A small multi-label audio tagger, trained from scratch: width 160.
Rows from block 5 of a small multi-label audio tagger, named by matrix and row number. Rows with one number belong to one neuron. Each number is 500 + 50 x the weight over its row's rms, rounded and kept within 0 to 999. All counts start at 0. Numbers have three digits each. After the name is the row's rms in percent of the matrix's.
After each neuron's rows are labels from the 100 clips, of 14976, where the neuron reaches its highest value: "top examples" is what is common among them; "loudest" is the band of the loudest frequency at the time of the peak. Only what is clearly more common there than usual is listed. The data: short read English sentences (LibriTTS-R).
# fc1: MLP up (model.blocks.5.mlp.fc1.weight, 640x160), inputs 108-159
# fc2: MLP down (model.blocks.5.mlp.fc2.weight, 160x640, transposed), outputs 108-159

fc1.473 110:456564548503507613381405590524546474519436527505546502500464530419528475535476477510552574516457521502574485513540498498527476510520436484467592437610456455
fc2.473 110:489488503532499450532446447526487505583506490436565538510512611544498611426467525487453474551460595535492519520524412587438516500411463467462571524464464588
top examples: the word "too"; the word "two"
loudest: 250 to 500 Hz

fc1.136 105:438553555461461485353430527350489559471475501553559468422561515524457456552542520469517458484520593495498448548497523515562485530566471514517495515502512513
fc2.136 104:436464495430505518525537512457541433514509493461500468590412503592454494474498554550515535507502483531522490537561485481443561532555409455548513452511549565
top examples: the word "did"; the word "you"; the word "not"
loudest: 250 to 500 Hz

fc1.484 087:504525518492437547636531492496461461430557534473591372489384546442432515425529555538424467474522576582446459532456480499519512420473510482508480489496508538
fc2.484 086:549513602511592565541506543458559395484477479458547555509424589429491494476504466611445493499484532540467593521488490513590464438506520509525451521508453466
top examples: the word "i"
loudest: 1000 to 2000 Hz

fc1.532 101:490586505503449460539463600489468394522415525568477465555456576524431532458524505470571529585501571436580569517467514498589523439458512419502448525471505496
fc2.532 102:590486513498417517482429457495500510565511616480428496437522427544477534461566510566410541528457447475459425505435579528493505533527472612520421549440532438
top examples: the word "more"; the word "no"
loudest: 250 to 500 Hz

fc1.162 106:499605484528590499472460516498562376532460590459536467485463480508484577476545459566465508473457533446535476552496420497488418504460556512539515582515370528
fc2.162 100:478545516428557506442564516502493485605559484495502398551490456350649526506527461424561540500522572472470470498424513525489409461444533548476463449543467588
top examples: the word "very"
loudest: 250 to 500 Hz; 500 to 1000 Hz

fc1.607 090:568541520477551476428532465509483509419540536465476532498430544455489547472474480443443469578602605438449499441453455493486475486465469498530368415377494461
fc2.607 088:527447537471573462477606433542510563518460525548383552547522517510528496552477536483620539490544471466387509566511543518505457558502505518467522580538465412
top examples: the word "to"
loudest: 250 to 500 Hz

fc1.41 095:390502470497536486478498536460496520541562480557426551478549514392485564479578546419418508519515521484560484538548491548530388490535459471470446494478377475
fc2.41 083:471442516401519543465407540518515564512504450493503561492547430503525446533539510414588468552548480457504509486555590439529515492439571547543538491516374504
top examples: the word "is"; the word "that"
loudest: 500 to 1000 Hz

fc1.203 104:535503533511439560506503534417534501506437511544550442525511471524453432575591530479555579520525616519574411527451513462567523511571452476519595464515535463
fc2.203 092:548465550563532517421499463525557549517481529572483571416475493381525402599461537462511439477436518621425498510494508462497509456517455542504513503505450483
top examples: the word "do"; the word "to"; the word "what"
loudest: 250 to 500 Hz

fc1.67 099:459521525550538528505445490489452540451512538546440489504551538442398487559546457459436503530460506454653570482569556483552441534527524454583546534365517492
fc2.67 104:425424542531533565399428483557545497498455379480473571488466538485543526421404460527518512543511482613484466484506517467467588442530502568601447534534517553
top examples: the word "that"; the word "i"
loudest: 500 to 1000 Hz

fc1.258 103:504538574394477508447489512467469515518478553485531467466479460492522569481521498507520543579472524535448525556498395488457501494428433474442526499545571577
fc2.258 090:482441485519494512443498504528457512497434451548485520574619527571523470561468449509486506442560521554648539417480426515489414482477576510508532512489508556
top examples: the word "the"
loudest: 250 to 500 Hz

fc1.51 088:510558506379556465463464509461521515415489492507427487544464570504510539406521481496445467577572510540508473463514436449496509509387555491596477548499490591
fc2.51 091:547445392444538472502387494438556555455549561513565510536459466516448488476557493497442485484490469421562494513616476576498552550551476499417458521445531445
top examples: the word "the"
loudest: 250 to 500 Hz

fc1.519 102:552525538510451541425486512513510568495463490521463510602572442467523507492547535529520489520566532537476526545418476471504394415509444445444476497483584453
fc2.519 105:418548475405467415582555516605437593557532493453546501434502542513444519473502430386518513464456448470440487474508497557488484549463578520590507475517429469
top examples: the word "the"; the word "into"
loudest: 250 to 500 Hz

fc1.28 100:467541496478446585483537533550487573473354460526507455577523457428527507538498428463462519535498532443582554548491537555519486541526480447525464559507418549
fc2.28 094:501464576461385460484580530571518459481598427541417457422464514461400431468446576540431524424537480535485501557523502541512525438458535369429485515474472496
top examples: the word "it's"
loudest: 4000 to 8000 Hz

fc1.110 101:512551491511550493533449476406501553470505642544443489504504547416484485421507418458424511487509555480575487533538422510513456510456519467531433527480467461
fc2.110 102:456477517437530587480427491531520518551474402540429605435393509434519500481518483442544503538537508541492394480490529487501534560538544507589508470519499559
top examples: the word "that"
loudest: 500 to 1000 Hz

fc1.381 093:464562523576508496526496483503536533539510476518492443482504595458474497484487531600437487597457523551513478519529506519578513482447408483594486530461514491
fc2.381 098:462508535516482421467393462453394517535454553469441566511471463470568490464553526510573502528525452571540507486478461558527482492524427380504452460457530538
top examples: the word "what"; the word "you"
loudest: 250 to 500 Hz; 500 to 1000 Hz

fc1.550 095:494491471465524565465426532408656468453537534540524462515412622503574476513602561470451516560500490526486534513527543511510487471478516566513482407492501488
fc2.550 090:502450528482568485494551532459526549487504511507451514493502425553445562542501467520581500528500442439576508538484513495568492560497558549524484578566524566
top examples: the word "well"
loudest: 500 to 1000 Hz

fc1.534 099:511428524464534437491510548497479497535403504514568499522481480501467430451549546546523526503580566509478467473427442530495496444427396452535569469533551498
fc2.534 097:457572478365513541587625566481514517555590444466467475483449443489502424528433493537525502437478423485484453530590575460494479492594468434508553424468526476
top examples: the word "little"
loudest: 250 to 500 Hz

fc1.378 097:508468529588415453464435453477515553458527580542528426595519480486494518475541579502524569613540567594525481579517428453522489451482543441570493451459485471
fc2.378 091:578546537537405536463570470542574542425534486526528570540498444521495529475560566524515610441599531461531499476451538537517515484589471529457429491550483499
top examples: the word "no"; the word "know"
loudest: 250 to 500 Hz

fc1.121 101:417539412427522580543556531433486443465404583543540389548529489373506529480440445489502442525538562494594457512539470443467467439511457425534496533619541536
fc2.121 109:440438505470492516567603474471471524598495428465563455412536486459469409608535500525530552514509372479481487426482485575532501437492461566514565439553581471
top examples: the word "little"; the word "a"
loudest: 250 to 500 Hz

fc1.604 104:411529517514489546489450539508482538509462670592450491498509492470468456476448553529507510479403503406562561545512433511570518533592488529533501595491440515
fc2.604 101:538461462457424525554482561548616420535612435480395542553535560526451494463509540537446506498522557464511429538588589446519520549493467482509512463543462561
top examples: the word "sure"; the word "i"
loudest: 2000 to 4000 Hz

fc1.437 096:465496559515484479498361543474659537505418464535526466469465540500451497456550530534479600500560603518536512495606506412469501539480448546503536553424501545
fc2.437 094:631570513550494482510523580575521510491501504511537519434513545510566479471563554602474594453513521551578447481557484478588407441456469470553540434510481519
top examples: the word "there"; the word "was"; the word "no"; the word "is"
loudest: 250 to 500 Hz

fc1.385 097:470532638557535536469400535515562428437516522579457388545385469501540429523559482391462507536492549398453500500542582537467469515553580505555490503497490600
fc2.385 099:600634453510462486557454517567517576435447545540507517486455557574445557527552516509484566513487580560507517486482460510487492537500494513490486412510539434
top examples: the word "still"; the word "mr"
loudest: 500 to 1000 Hz

fc1.412 098:464540514457481578517499536437619488454502562546470460621408513530559395381486489493438542583498517454418481590535557393529497458471482474461559498536554462
fc2.412 100:448430545534517510548530412595458557493475419499507483446456464580550510513546565581515481454514398413555517488444451485517457495442599450605586596625541564
top examples: the word "now"
loudest: 1000 to 2000 Hz

fc1.304 110:482485490562538467475461520437555504464429558434484501514408516514386548445449527475451540531586491457598462547512385441517392446556554426474474528467494500
fc2.304 108:556473472463415599468486496593520494508514551584445492555489458578454562378567513518469560490482481495500562533486341433479528486478432558480554477504497473
top examples: the word "all"; the word "an"
loudest: 500 to 1000 Hz

fc1.53 099:493573591536469561501465574490511522467527472560506510455451467494472685398439416597515453482529554478540439499476512386597468539493489558527448568372436489
fc2.53 093:446579531488480560497489404474478572537492534527497487510531499470585536554549446569498440524511440502502399489533465353543454527479438500558492473457449461
top examples: the word "there"
loudest: 250 to 500 Hz; 500 to 1000 Hz

fc1.346 095:477639472544457569545485527478476563516583529467505442448534415532499628531585527467405443542473554475583403432457459555564487478488532534505518587503465501
fc2.346 085:468457453525550595581524531511429484491486491570484476525565488535567419466430536482428511438548552535489407546466458560447512444503419548609536451433490548
top examples: the word "all"; the word "like"
loudest: 500 to 1000 Hz

fc1.235 104:437554531479534479432438578470596394557502499545558468489445554508545567458530455546433477496439608527576439641483453424510467509483551547439484411477366543
fc2.235 102:501545498473522516492565463508471468551459509489495402509479487438525492447506433455433534485570512450487546413426512467483437504485519561478419517519414462
top examples: the word "very"; the word "chapter"
loudest: 250 to 500 Hz

fc1.172 107:476604511442428642434489509441572563452429594531524491498460469439476547494426540508474629606481464462428558547573453540554509409463448517523523543467492519
fc2.172 099:606525594422481478480525435488556443423510406493494601426502477514515560519552476523566452490397523494441533458482577519561502434506511576532544459536457485
top examples: the word "i"; the word "answered"
loudest: 4000 to 8000 Hz

fc1.309 091:451515534516469475485510484388523439516480576481543494493486490432442482523519571579386471587479491562589498557585581530470483477547527605531526564460417446
fc2.309 080:548494527537482465563481477425446534620500453498473411499490444490425525483445452552623547469491524510511504524446509648438550520483430519477591477400485515
top examples: the word "will"
loudest: 250 to 500 Hz

fc1.353 098:454531603583547602460461477439503546426474571503425507404534554482547556531516480556418484515536580495542476566546506518542416439487482486399465471459417482
fc2.353 102:502528477527495418442562493474579541518387583462469481472541483524583511522452542527476496490495431552506459508425484514452478455519505573502604588436533476
top examples: the word "chapter"; the word "twenty"
loudest: 250 to 500 Hz

fc1.8 108:470535490444509570464533524403544498454422601570515433534484498442473459446528509481444459507513566480532464486489496488440472475473380478488531470575518538
fc2.8 131:477458587514535490505613450587443549561482419373550444430548487427472435585507504521603485507525405461491548439548441489466554388499400588441559418573493480
top examples: the word "little"; the word "a"
loudest: 250 to 500 Hz

fc1.450 097:557489475471381533506531431469502534530538410551496397548565512531426511517484544403387465471482545496481486483554496521461499509449469491472578507448517476
fc2.450 091:447489483431428543497507539415511514512517509546403479573516446471526535441542495481382430529532608547410447509547505574554596460541488486548441512493533574
top examples: the word "right"; the word "all"
loudest: 250 to 500 Hz

fc1.174 102:560493485463477544540549610472562453485487447511487520528463548484468518496545561493398562544525629457396444508468433473617450381492480517511569441456557487
fc2.174 111:440458589432417513530420446541464402525558483488461482539525433481451443466497467458465490529552501513467497450554417503551480480430543561577488505493488544
top examples: the word "dear"; the word "again"; the word "my"
loudest: 500 to 1000 Hz

fc1.303 106:434496495396466482463491502367468538530540560436439500526433403466453457494633540488472490512528535430556547558539525467501466527531440498580461447402437509
fc2.303 104:501525555470550464562523585511512516540458478437493543550488540431413423478487527505520502430432558521493510525549542521455501515456547550528502524483517451
top examples: the word "i"; the word "will"
loudest: 250 to 500 Hz

fc1.131 110:448476547504527450488457512418495484502563552486543432477549596388495456459505473520465438497555589465476484530549475531534499550482399541539564473478418566
fc2.131 110:542467515558533479514470476639481527525609387511468440506436413456536502517451472462541610486482525595545447481415466445563557592610433606502475470498465487
top examples: the word "that"; the word "was"
loudest: 500 to 1000 Hz

fc1.620 109:431628518498458511544495478422455531491500597459477509488475497458533440432456493495470534439531512498504521611539552453500478479552434593392511522578533484
fc2.620 108:559535507475541574517491524406575457519522439476470524595465564523418517546605541524442416560545475540577511580521586429417493482467452468479424531644455504
top examples: the word "never"; the word "i"
loudest: 500 to 1000 Hz

fc1.497 102:521551519453408573368435543472522489479485529507413470519417469577518571449538558480510532521493475520542507529468534449487498451493481478483450509493535521
fc2.497 096:476537565429538434465476532480520531532491476470516491583528491617488505471512487447607515534552494483497543547464518481504534437474594407542513522554476527
top examples: the word "is"; the word "where"; the word "that"; the word "who"
loudest: 250 to 500 Hz

fc1.552 095:453510551451544495454408543544477481563433559465445524496559522421518528525506508419483585544426521542485355496567605473572545543477457440524554449538488528
fc2.552 088:488596518589482519508360483575465539513461550516558481425484501529525406476498548446516519539429450509479428550473518446523451516458488491469477556452544572
top examples: the word "there"; the word "not"; the word "was"
loudest: 250 to 500 Hz

fc1.289 100:412475491560500528550517512519456445454493462560487478590500533437465488570464416498595573580528581468461530628496508518542550482414473561438486459479417429
fc2.289 096:496551517449409498518501584479509482505478604531532390497641458506483521570425487555476460553416517546577477498427504549437599441551488414495558453515558601
top examples: the word "that's"
loudest: 4000 to 8000 Hz

fc1.390 097:514547508454471545601507476453497477441494517613483508521536485452524432541519541591533572507468544533526503532524460547519462489595418557457506525513522484
fc2.390 084:474538487539595519507600520509543500503531493458494579501514497453442513540490472534450450544543533460487540579523534482545562524538490502425517542543511509
top examples: the word "i"; the word "don't"
loudest: 250 to 500 Hz

fc1.79 094:457584523478504495473527499357464436453486463537533442555510529477515477448586568488514475520556519531491449517422467429437519494487446468503488484515477566
fc2.79 087:487531562476507478556478416425469589475480464446453469471580465507446481521582504527516426514530431424445537520563565508501504511540503422463554492477583478
top examples: the word "little"; the word "a"
loudest: 250 to 500 Hz

fc1.477 108:442505554483418593515500505387569506508492510551491451534493450474421467538597409532530503571536537489447360515525446464526544441476531553462557558544493435
fc2.477 119:507547514453502479468555478514376503495438443605481539434449483492552517613463560469475578499483594525464502549592507512448465545437510406545521460492510618
top examples: the word "only"; the word "own"
loudest: 250 to 500 Hz

fc1.567 097:457422423477475550543473475486484570476505576410479556527524441446472496546521575483542451478588512478448489601535474520541453494594451557493450489492521469
fc2.567 103:476486462488551498492466540424602388499463459423583507399470450468435517479504477563474455497540465553483615459525504455587516496545531439449405523483522522
top examples: the word "i"; the word "was"
loudest: 250 to 500 Hz

fc1.597 097:496520523565459458525496582497534463502366614532514511466446573558514450508469507523480575531522469462514443488485560583552511477490378433520459516532511593
fc2.597 094:535419435501442531382461557463584527565531497511550485493493553579566595491445543473459559423501512573453502528457474507483573440466565463453412522347555454
top examples: the word "me"; the word "tell"; the word "let"
loudest: 250 to 500 Hz

fc1.138 101:417526465497433596482516472486508577479528483498559515586535431490517525377453509451442471535409507533535483602546496500542507523496502474496515556442565580
fc2.138 094:476475518558513422459522495536526499541414560555584442443507557552468536497516533417517484419516452510524459640541477513542477495475519451397495428498433585
top examples: the word "it's"
loudest: 4000 to 8000 Hz

fc1.538 098:473511469573517545487520484456501531541537473517539500521500561415477559490506454483424444537461504478555438495536474518512493478447402551472600452516489544
fc2.538 091:460526493447499459449503520523457533496559531457430555492411466473508526466531486483467459483501494542504454461533447579543495484492462580421478475534547531
top examples: the word "what"; the word "but"; the word "was"
loudest: 500 to 1000 Hz

fc1.521 101:498534515537494587544543537491515545545477459486526416462500590358534541409485408571409529563468517392517457522495461509557482537416415540491505423518451495
fc2.521 100:454466456428455574517499514479561523595462427512501431503453482434495461549418485533498537475541478629592459525454575533555679536539521496456487491540438526
top examples: the word "that's"; the word "that"
loudest: 4000 to 8000 Hz

fc1.512 088:469455467360436517566504503459527525524461491537559487499442477458492456514623523451575444536585589526509501602464373500605518533557502462453428431487546498
fc2.512 084:516543624405520552467512461424599398478544525530454544472453626435479525634453499519467439508500433480505528497556475483404564385484466535544492533555561525
top examples: the word "my"
loudest: 250 to 500 Hz

fc1.525 099:495425496443530522481420532437460490473457519574503411498476596449502486451501458569406493499511602484526448528512537479515495555583472562476451586473468504
fc2.525 091:511509501536448497460535613547453471508513409552471581472478516533562541442528475544434439487425548502580418500457478534507464437496441513555465539452556559
top examples: the word "there"; the word "was"; the word "no"; the word "is"
loudest: 250 to 500 Hz

fc1.455 091:461525531445567567473461554470597455493489510538540421500521574513483614346508463593425484464490573472450492560481497491514432537496474610404513557455405538
fc2.455 095:507577519468485483446551553497469538421499586501567465456522379510601602485548531575510479439521441449551420460505556502520410493437530504485530457526512536
top examples: the word "there"; the word "very"; the word "is"
loudest: 250 to 500 Hz; 500 to 1000 Hz

fc1.91 105:508502593495429480410356460431515492444469469503520480563446486471509587525637471554534625512425532478472573438542531429585565472487484504500511618539544619
fc2.91 100:392535496541479477511503529530540496494563534507438443428554459422514409528495496466469475500551466486495538476551531446402567460474504548427453433504530426
top examples: the word "do"; the word "i"; the word "what"
loudest: 250 to 500 Hz

fc1.294 103:498491560574506459540549459483481561434456479463449477551468488423468559546492420492555473536442513468508523494545488423585489489470570493568562631512569567
fc2.294 084:475458513579449522499483596519503426507521507460456435485533400464543437499507519480483525487485458598477437483433563545490561518414521462413474496446487471
top examples: the word "do"; the word "i"; the word "what"
loudest: 250 to 500 Hz

fc1.636 101:452466459453493540472395628466524572522477456437476550478510558395422545415502509496417543502509544436455600445546505449567493536527499448496575576515487548
fc2.636 096:526440419503516522475442507448546517574475571569459526581508575488598498488518416526491530488523417430399483468494452403482536511468504463548444484521416446
top examples: the word "things"
loudest: 250 to 500 Hz

fc1.133 110:519545490428516638535428588499561466533466481476456482517473553408445573515586512452456617531569572379512555468586469532508500545430474469511500581487471502
fc2.133 101:553479516523475504435419397527513555576549441498554521597588520481582503510612528473514517449528514527502434450456495518441529432513501483529383539539457444
top examples: the word "things"; the word "these"
loudest: 250 to 500 Hz

fc1.77 106:511458471460530570498502618490467502568512499526428528465458564459502501539523557410483554552455597371493444508512438513621496466446490535444428428489402527
fc2.77 120:488540500455501517574454474582441532615488473495469541482513534474464521513552455482479482585512481521561520550522474494416637535508502489469497543485495459
top examples: the word "my"
loudest: 500 to 1000 Hz

fc1.569 101:453464566514497522515524596489560451522539502452442485597481509480435554479549497503565592498475548387486481517530456516535435467517441557497566469562404596
fc2.569 106:442461499481526504494560522509562485617491484534535519552530482518496538538454481452556549521427476522558515564522425499564584523455474484494510480523451470
top examples: the word "the"; the word "boy"
loudest: 500 to 1000 Hz

fc1.130 100:521497600564525439529455582522550419423508526550542484515462500481557454542621452498484518588490547411453505489511472497511528521426397497469542504563460461
fc2.130 095:552515492552577569512427509473527516547476565408487584492479569503524508517550564496477518417533502593426495539583485448497501586416447464497555530484520532
top examples: the word "still"
loudest: 250 to 500 Hz

fc1.96 100:516493555466504527546490534432426495563540502455510474566464448513470513538490490491545592500364697456516585531523422532574461372529513552430558517410498528
fc2.96 098:498591520464536428540520522430534538645521536503533476517532484545473505451549502542498490549524496478490514508452478542484451498493570450542440538525479494
top examples: the word "boy"
loudest: 500 to 1000 Hz

fc1.256 095:581431576551440509496519510536482460472516502526532519484504553515468461517539542498431416540528559508448545497482491457536472525481414428487430534490446426
fc2.256 096:593489419628559515433426536468528557517483567602428527488509510476552473522543608505538551497508523464531441573520555476549470562488492436423504595453539520
top examples: the word "to"; the word "you"; the word "me"
loudest: 250 to 500 Hz

fc1.409 089:510464497485493537576449491467546415482547631536613504584526606520512416471485550491476512597470550552446429541594540411519451470473532456452487514551594480
fc2.409 091:473527590546439520564514400531507504481520462535456495458429520550581529553499546551527512430472369372421446482452451430483485503531549560548511496575551558
top examples: the word "no"
loudest: 250 to 500 Hz

fc1.487 101:494554520522504513424513552405469476552471583572515505497512484325448481519536543599493476599525505485532472545471538457546513529484407555540513486535472522
fc2.487 095:567524548549488510609440432523470499587504476408434495516495535498528490448517478571521508486443472365474468515541501478402556502523423459490593472393422412
top examples: the word "will"; the word "i"
loudest: 250 to 500 Hz

fc1.201 107:496458497490536624583460645517471544539532511440522529489497568451531588479493515449563448572431561515514466492610418433503379503520366499514556408453485523
fc2.201 101:526606583501489554537454536507536478577516494398573550571481576546483519560543439502495519460553622524468450512457527413561460569446535481492552493483475513
top examples: the word "still"
loudest: 4000 to 8000 Hz

fc1.177 101:579573510493537495482484497537500481481392519485543474493503547444500497507557511479514480546498545499442497466495393434548557484434487524525597519540471455
fc2.177 093:526384518493590509499554544570520532568492640376512525471441483521451461501568596396454495503503543581481500493549509548425494504460469499405540536488498519
top examples: the word "too"; the word "two"
loudest: 250 to 500 Hz

fc1.178 106:458487528572457528516491500395584571554572606563523513557541504465427470504610469549535519517520539483409448500449455489495503452469446451498475526447433449
fc2.178 119:557429479575413516423586518601455477636497450505474574485525470453514450517455480418549523514466597545451487510460452523392521496476491450518477550530447553
top examples: the word "only"
loudest: 250 to 500 Hz

fc1.59 103:519475618592539466544539564485581483427426583559571504474491430482508557470573462473527499637490533490506482546478471504466468573526485490472499541465506472
fc2.59 103:515573512457575476441556548439527485486429442431429519589492451521486517466540497507522572484607506523456544580445564423515527554491475438532481456471595507
top examples: the word "tell"; the word "you"; the word "me"
loudest: 250 to 500 Hz

fc1.261 099:481524463595464522487497625434568591579460506514426519446440539460479533414498543499493539512469527532522554586433532434491458477576476478442457527459441551
fc2.261 129:487503507470493495566568488484481489658508567542472498474508541464543491564493477512486465528451497474488556475533515491455528523474502509478565426527529548
top examples: the word "i"; the word "came"; the word "can't"
loudest: 250 to 500 Hz

fc1.99 091:486452493449355577457430489423571511473499471452429443566483532540530529379502442502478472533469551480619509571460578461513500504532477495492525512549570478
fc2.99 084:411465565474438500540549482512514496518501556485470579483423516529605501507573466413496530498458459539452457530518592498548440430502526440465438545499534551
top examples: the word "is"; the word "it"; the word "this"
loudest: 250 to 500 Hz

fc1.357 096:463485621511479604549428544506598511492492488541524492437511445525400477490519471578532486675471658464537500511561558469550460534508506483511485520398451597
fc2.357 090:479534578484558438521557453532492480507437507547663571464472554540552477395505531564425568483528545516450519425529465440523529542420428438447518534442467505
top examples: the word "there"; the word "was"
loudest: 250 to 500 Hz

fc1.299 095:444520483541439507439432466475495509550390563590518519513497520452426464557500534583571548511452514468600557574473520487550549507431407490580494493464495520
fc2.299 087:566582638608464486498464576539484542485391592433521497542522560477614483469486453540483495470504526413515480590438466497444519425445467492524496475438489437
top examples: the word "will"
loudest: 250 to 500 Hz

fc1.228 096:519515559493462476504534487442482540513490507454527543450502531555501478520497477419493544501591501570521463509432482476549461437484454497526516587384531468
fc2.228 092:511533539481437450519458456511456522508580590462519447553526522613510571589411553447473494458535451487551512503537546461404569498459504455525569504511403545
top examples: the word "it's"
loudest: 250 to 500 Hz

fc1.606 094:442414525559567509578480505522487506520505566502460563507422439573506473387612527516467503541512518421520475506432580517529495537595440508465548500490429513
fc2.606 088:447528493420391460399529496528503511541558491493539591487434510519492506496467569524484532420518507535447517561537516476467509583491410435488565493530522543
top examples: the word "i"; the word "saw"; the word "you"
loudest: 500 to 1000 Hz