{"arch": "convnext", "spec_augment": true, "mlp_ratio": 4, "subsampling": 4, "layers": 8, "residual_init": "zero_last", "optimizer": "adamw", "lr": 0.0019, "beta2": 0.999, "eps": 1e-10, "epochs": 31.2, "final_lr_fraction": 0, "warmup_steps": 630}
Rows from block 2, named by matrix and row number. Each number is 200 + 30 x the weight over its row's rms, rounded and kept within 0 to 999. All counts start at 0. After the name is the row's rms in percent of the matrix's.
# f: depthwise width-7 conv (model.blocks.2.mixer.f.weight, 160x1x7), a 7 kernel
f.0,099,249,254,189,173,194,193,211
f.1,109,219,209,250,252,198,183,180
f.2,103,176,131,187,226,206,210,206
f.3,121,235,263,213,175,187,190,191
f.4,105,146,208,243,207,189,181,170
f.5,114,192,144,150,214,209,204,217
f.6,088,190,165,186,207,166,154,162
f.7,084,244,240,216,162,182,181,180
f.8,103,203,239,254,233,209,206,176
f.9,090,258,246,202,177,185,208,191
f.10,092,236,226,226,185,146,188,183
f.11,099,266,207,171,204,199,179,175
f.12,090,194,159,171,200,219,232,248
f.13,099,265,236,194,196,207,185,177
f.14,075,231,255,244,214,194,190,197
f.15,092,146,165,212,239,221,203,206
f.16,096,165,158,217,251,218,194,204
f.17,094,170,197,248,226,207,167,164
f.18,095,221,171,174,233,230,228,239
f.19,104,153,152,189,212,222,215,229
f.20,106,191,159,150,164,191,196,177
f.21,090,201,160,150,187,224,224,231
f.22,095,210,253,248,202,174,191,180
f.23,107,233,168,147,214,223,219,220
f.24,097,180,144,211,232,187,168,180
f.25,104,127,195,226,210,202,212,199
f.26,107,240,227,153,161,201,213,206
f.27,085,186,191,186,246,255,213,223
f.28,087,211,207,181,161,168,177,148
f.29,096,218,221,248,234,237,226,204
f.30,093,243,214,224,161,163,224,216
f.31,100,223,244,218,160,158,194,193
f.32,094,169,150,180,172,174,213,227
f.33,059,187,200,166,148,162,185,175
f.34,111,127,197,218,201,189,178,196
f.35,089,226,234,194,157,167,162,191
f.36,088,214,198,152,150,171,181,192
f.37,097,252,245,181,168,195,200,186
f.38,103,194,204,207,226,243,172,147
f.39,098,209,250,231,161,167,192,190
f.40,106,252,250,227,207,215,205,197
f.41,088,256,181,184,241,216,198,224
f.42,102,231,253,245,204,204,223,202
f.43,086,141,186,243,206,225,215,199
f.44,097,198,137,180,222,205,217,234
f.45,095,152,204,243,190,166,176,181
f.46,097,241,245,197,167,206,234,218
f.47,103,204,252,253,195,181,190,183
f.48,109,163,142,168,214,211,210,213
f.49,100,192,254,232,176,167,181,184
f.50,107,176,140,157,211,209,207,206
f.51,098,196,246,259,216,185,188,201
f.52,106,133,178,221,227,216,203,202
f.53,104,265,226,178,172,196,205,203
f.54,087,172,198,228,248,210,170,162
f.55,082,201,207,229,235,171,144,185
f.56,084,237,253,209,163,193,198,175
f.57,086,204,217,205,185,188,244,260
f.58,103,166,150,206,227,222,219,232
f.59,104,259,176,157,217,202,203,207
f.60,100,165,193,241,238,174,165,195
f.61,102,208,212,191,172,166,158,152
f.62,096,254,249,221,192,206,211,219
f.63,116,173,226,199,133,188,215,207
f.64,088,211,226,211,156,163,175,162
f.65,119,227,209,140,165,189,207,223
f.66,093,170,169,214,253,230,217,217
f.67,093,225,215,187,160,203,241,244
f.68,104,262,242,218,213,213,199,200
f.69,104,139,175,227,232,197,192,195
f.70,114,157,240,213,156,194,213,224
f.71,128,229,263,231,190,186,194,188
f.72,109,127,216,216,190,212,203,184
f.73,109,138,159,206,214,212,181,199
f.74,101,170,193,254,239,179,179,198
f.75,104,174,176,242,243,211,174,173
f.76,090,158,149,159,199,210,200,185
f.77,093,208,200,198,237,258,214,165
f.78,093,195,158,159,210,233,233,222
f.79,115,257,238,188,163,192,200,193
f.80,115,210,186,187,246,225,180,148
f.81,112,247,212,155,164,204,219,213
f.82,109,164,205,195,186,190,222,265
f.83,106,245,256,214,177,186,206,211
f.84,105,234,199,149,236,227,182,189
f.85,095,207,199,236,217,189,175,137
f.86,083,198,222,203,175,228,236,256
f.87,102,199,146,147,197,208,190,178
f.88,104,251,185,179,224,210,168,164
f.89,087,195,235,225,197,159,164,162
f.90,104,163,196,261,228,181,189,203
f.91,107,133,170,219,221,202,193,205
f.92,102,184,146,198,246,225,202,181
f.93,086,227,188,151,149,190,193,184
f.94,095,159,142,185,199,181,181,180
f.95,098,258,234,186,170,181,201,216
f.96,097,199,145,147,185,202,188,191
f.97,085,198,183,207,233,242,244,234
f.98,089,177,145,160,176,186,193,217
f.99,071,207,184,169,180,195,167,140
f.100,101,155,184,228,240,193,166,180
f.101,099,166,191,248,227,185,172,169
f.102,099,217,275,213,188,198,189,195
f.103,099,161,201,209,250,243,187,188
f.104,122,154,207,250,189,170,193,224
f.105,091,239,213,157,160,183,181,178
f.106,097,139,167,219,211,207,204,231
f.107,090,249,259,197,184,199,190,200
f.108,091,241,226,175,149,188,215,217
f.109,093,142,184,195,195,163,165,200
f.110,105,159,140,177,207,213,209,215
f.111,116,153,195,239,247,215,190,196
f.112,108,254,232,170,171,184,195,220
f.113,102,183,135,163,214,192,188,205
f.114,123,182,175,161,153,219,206,167
f.115,103,244,247,225,181,170,187,192
f.116,091,224,206,260,240,192,193,182
f.117,086,232,250,234,230,225,208,197
f.118,099,239,256,219,179,188,186,178
f.119,106,227,261,229,181,196,194,177
f.120,127,155,141,179,196,202,217,204
f.121,108,157,172,226,254,208,196,204
f.122,104,224,259,237,186,175,196,200
f.123,098,193,155,190,236,182,155,179
f.124,108,171,183,231,261,213,182,201
f.125,093,247,259,217,207,204,213,211
f.126,100,194,203,237,258,229,200,174
f.127,105,246,250,169,203,195,178,186
f.128,096,224,203,192,246,208,152,166
f.129,092,244,259,199,189,178,188,191
f.130,101,229,228,160,184,242,229,184
f.131,090,246,253,224,193,191,194,175
f.132,109,243,232,156,168,216,212,198
f.133,086,215,211,204,186,217,246,258
f.134,090,157,152,212,242,209,209,209
f.135,094,210,195,227,254,194,155,178
f.136,103,135,162,200,205,216,213,213
f.137,082,141,180,199,202,205,233,236
f.138,087,206,195,196,167,133,177,187
f.139,094,217,203,211,242,259,222,210
f.140,125,209,242,258,230,211,204,195
f.141,101,151,197,238,200,159,174,190
f.142,105,165,156,182,220,244,219,211
f.143,087,245,259,225,204,204,193,192
f.144,086,166,140,199,221,216,217,225
f.145,092,150,162,218,238,221,209,189
f.146,109,201,253,250,221,217,201,183
f.147,090,168,152,177,226,231,224,215
f.148,117,216,237,176,150,180,211,233
f.149,095,240,265,217,189,193,202,195
f.150,138,201,146,145,196,211,200,215
f.151,101,169,160,148,193,195,215,227
f.152,110,206,145,146,197,210,203,211
f.153,098,265,235,184,183,187,201,187
f.154,113,157,140,184,225,203,197,201
f.155,104,221,154,142,200,200,202,221
f.156,097,256,199,175,230,206,178,166
f.157,124,188,138,167,226,222,206,199
f.158,076,200,172,204,197,161,160,151
f.159,117,233,197,135,180,219,208,211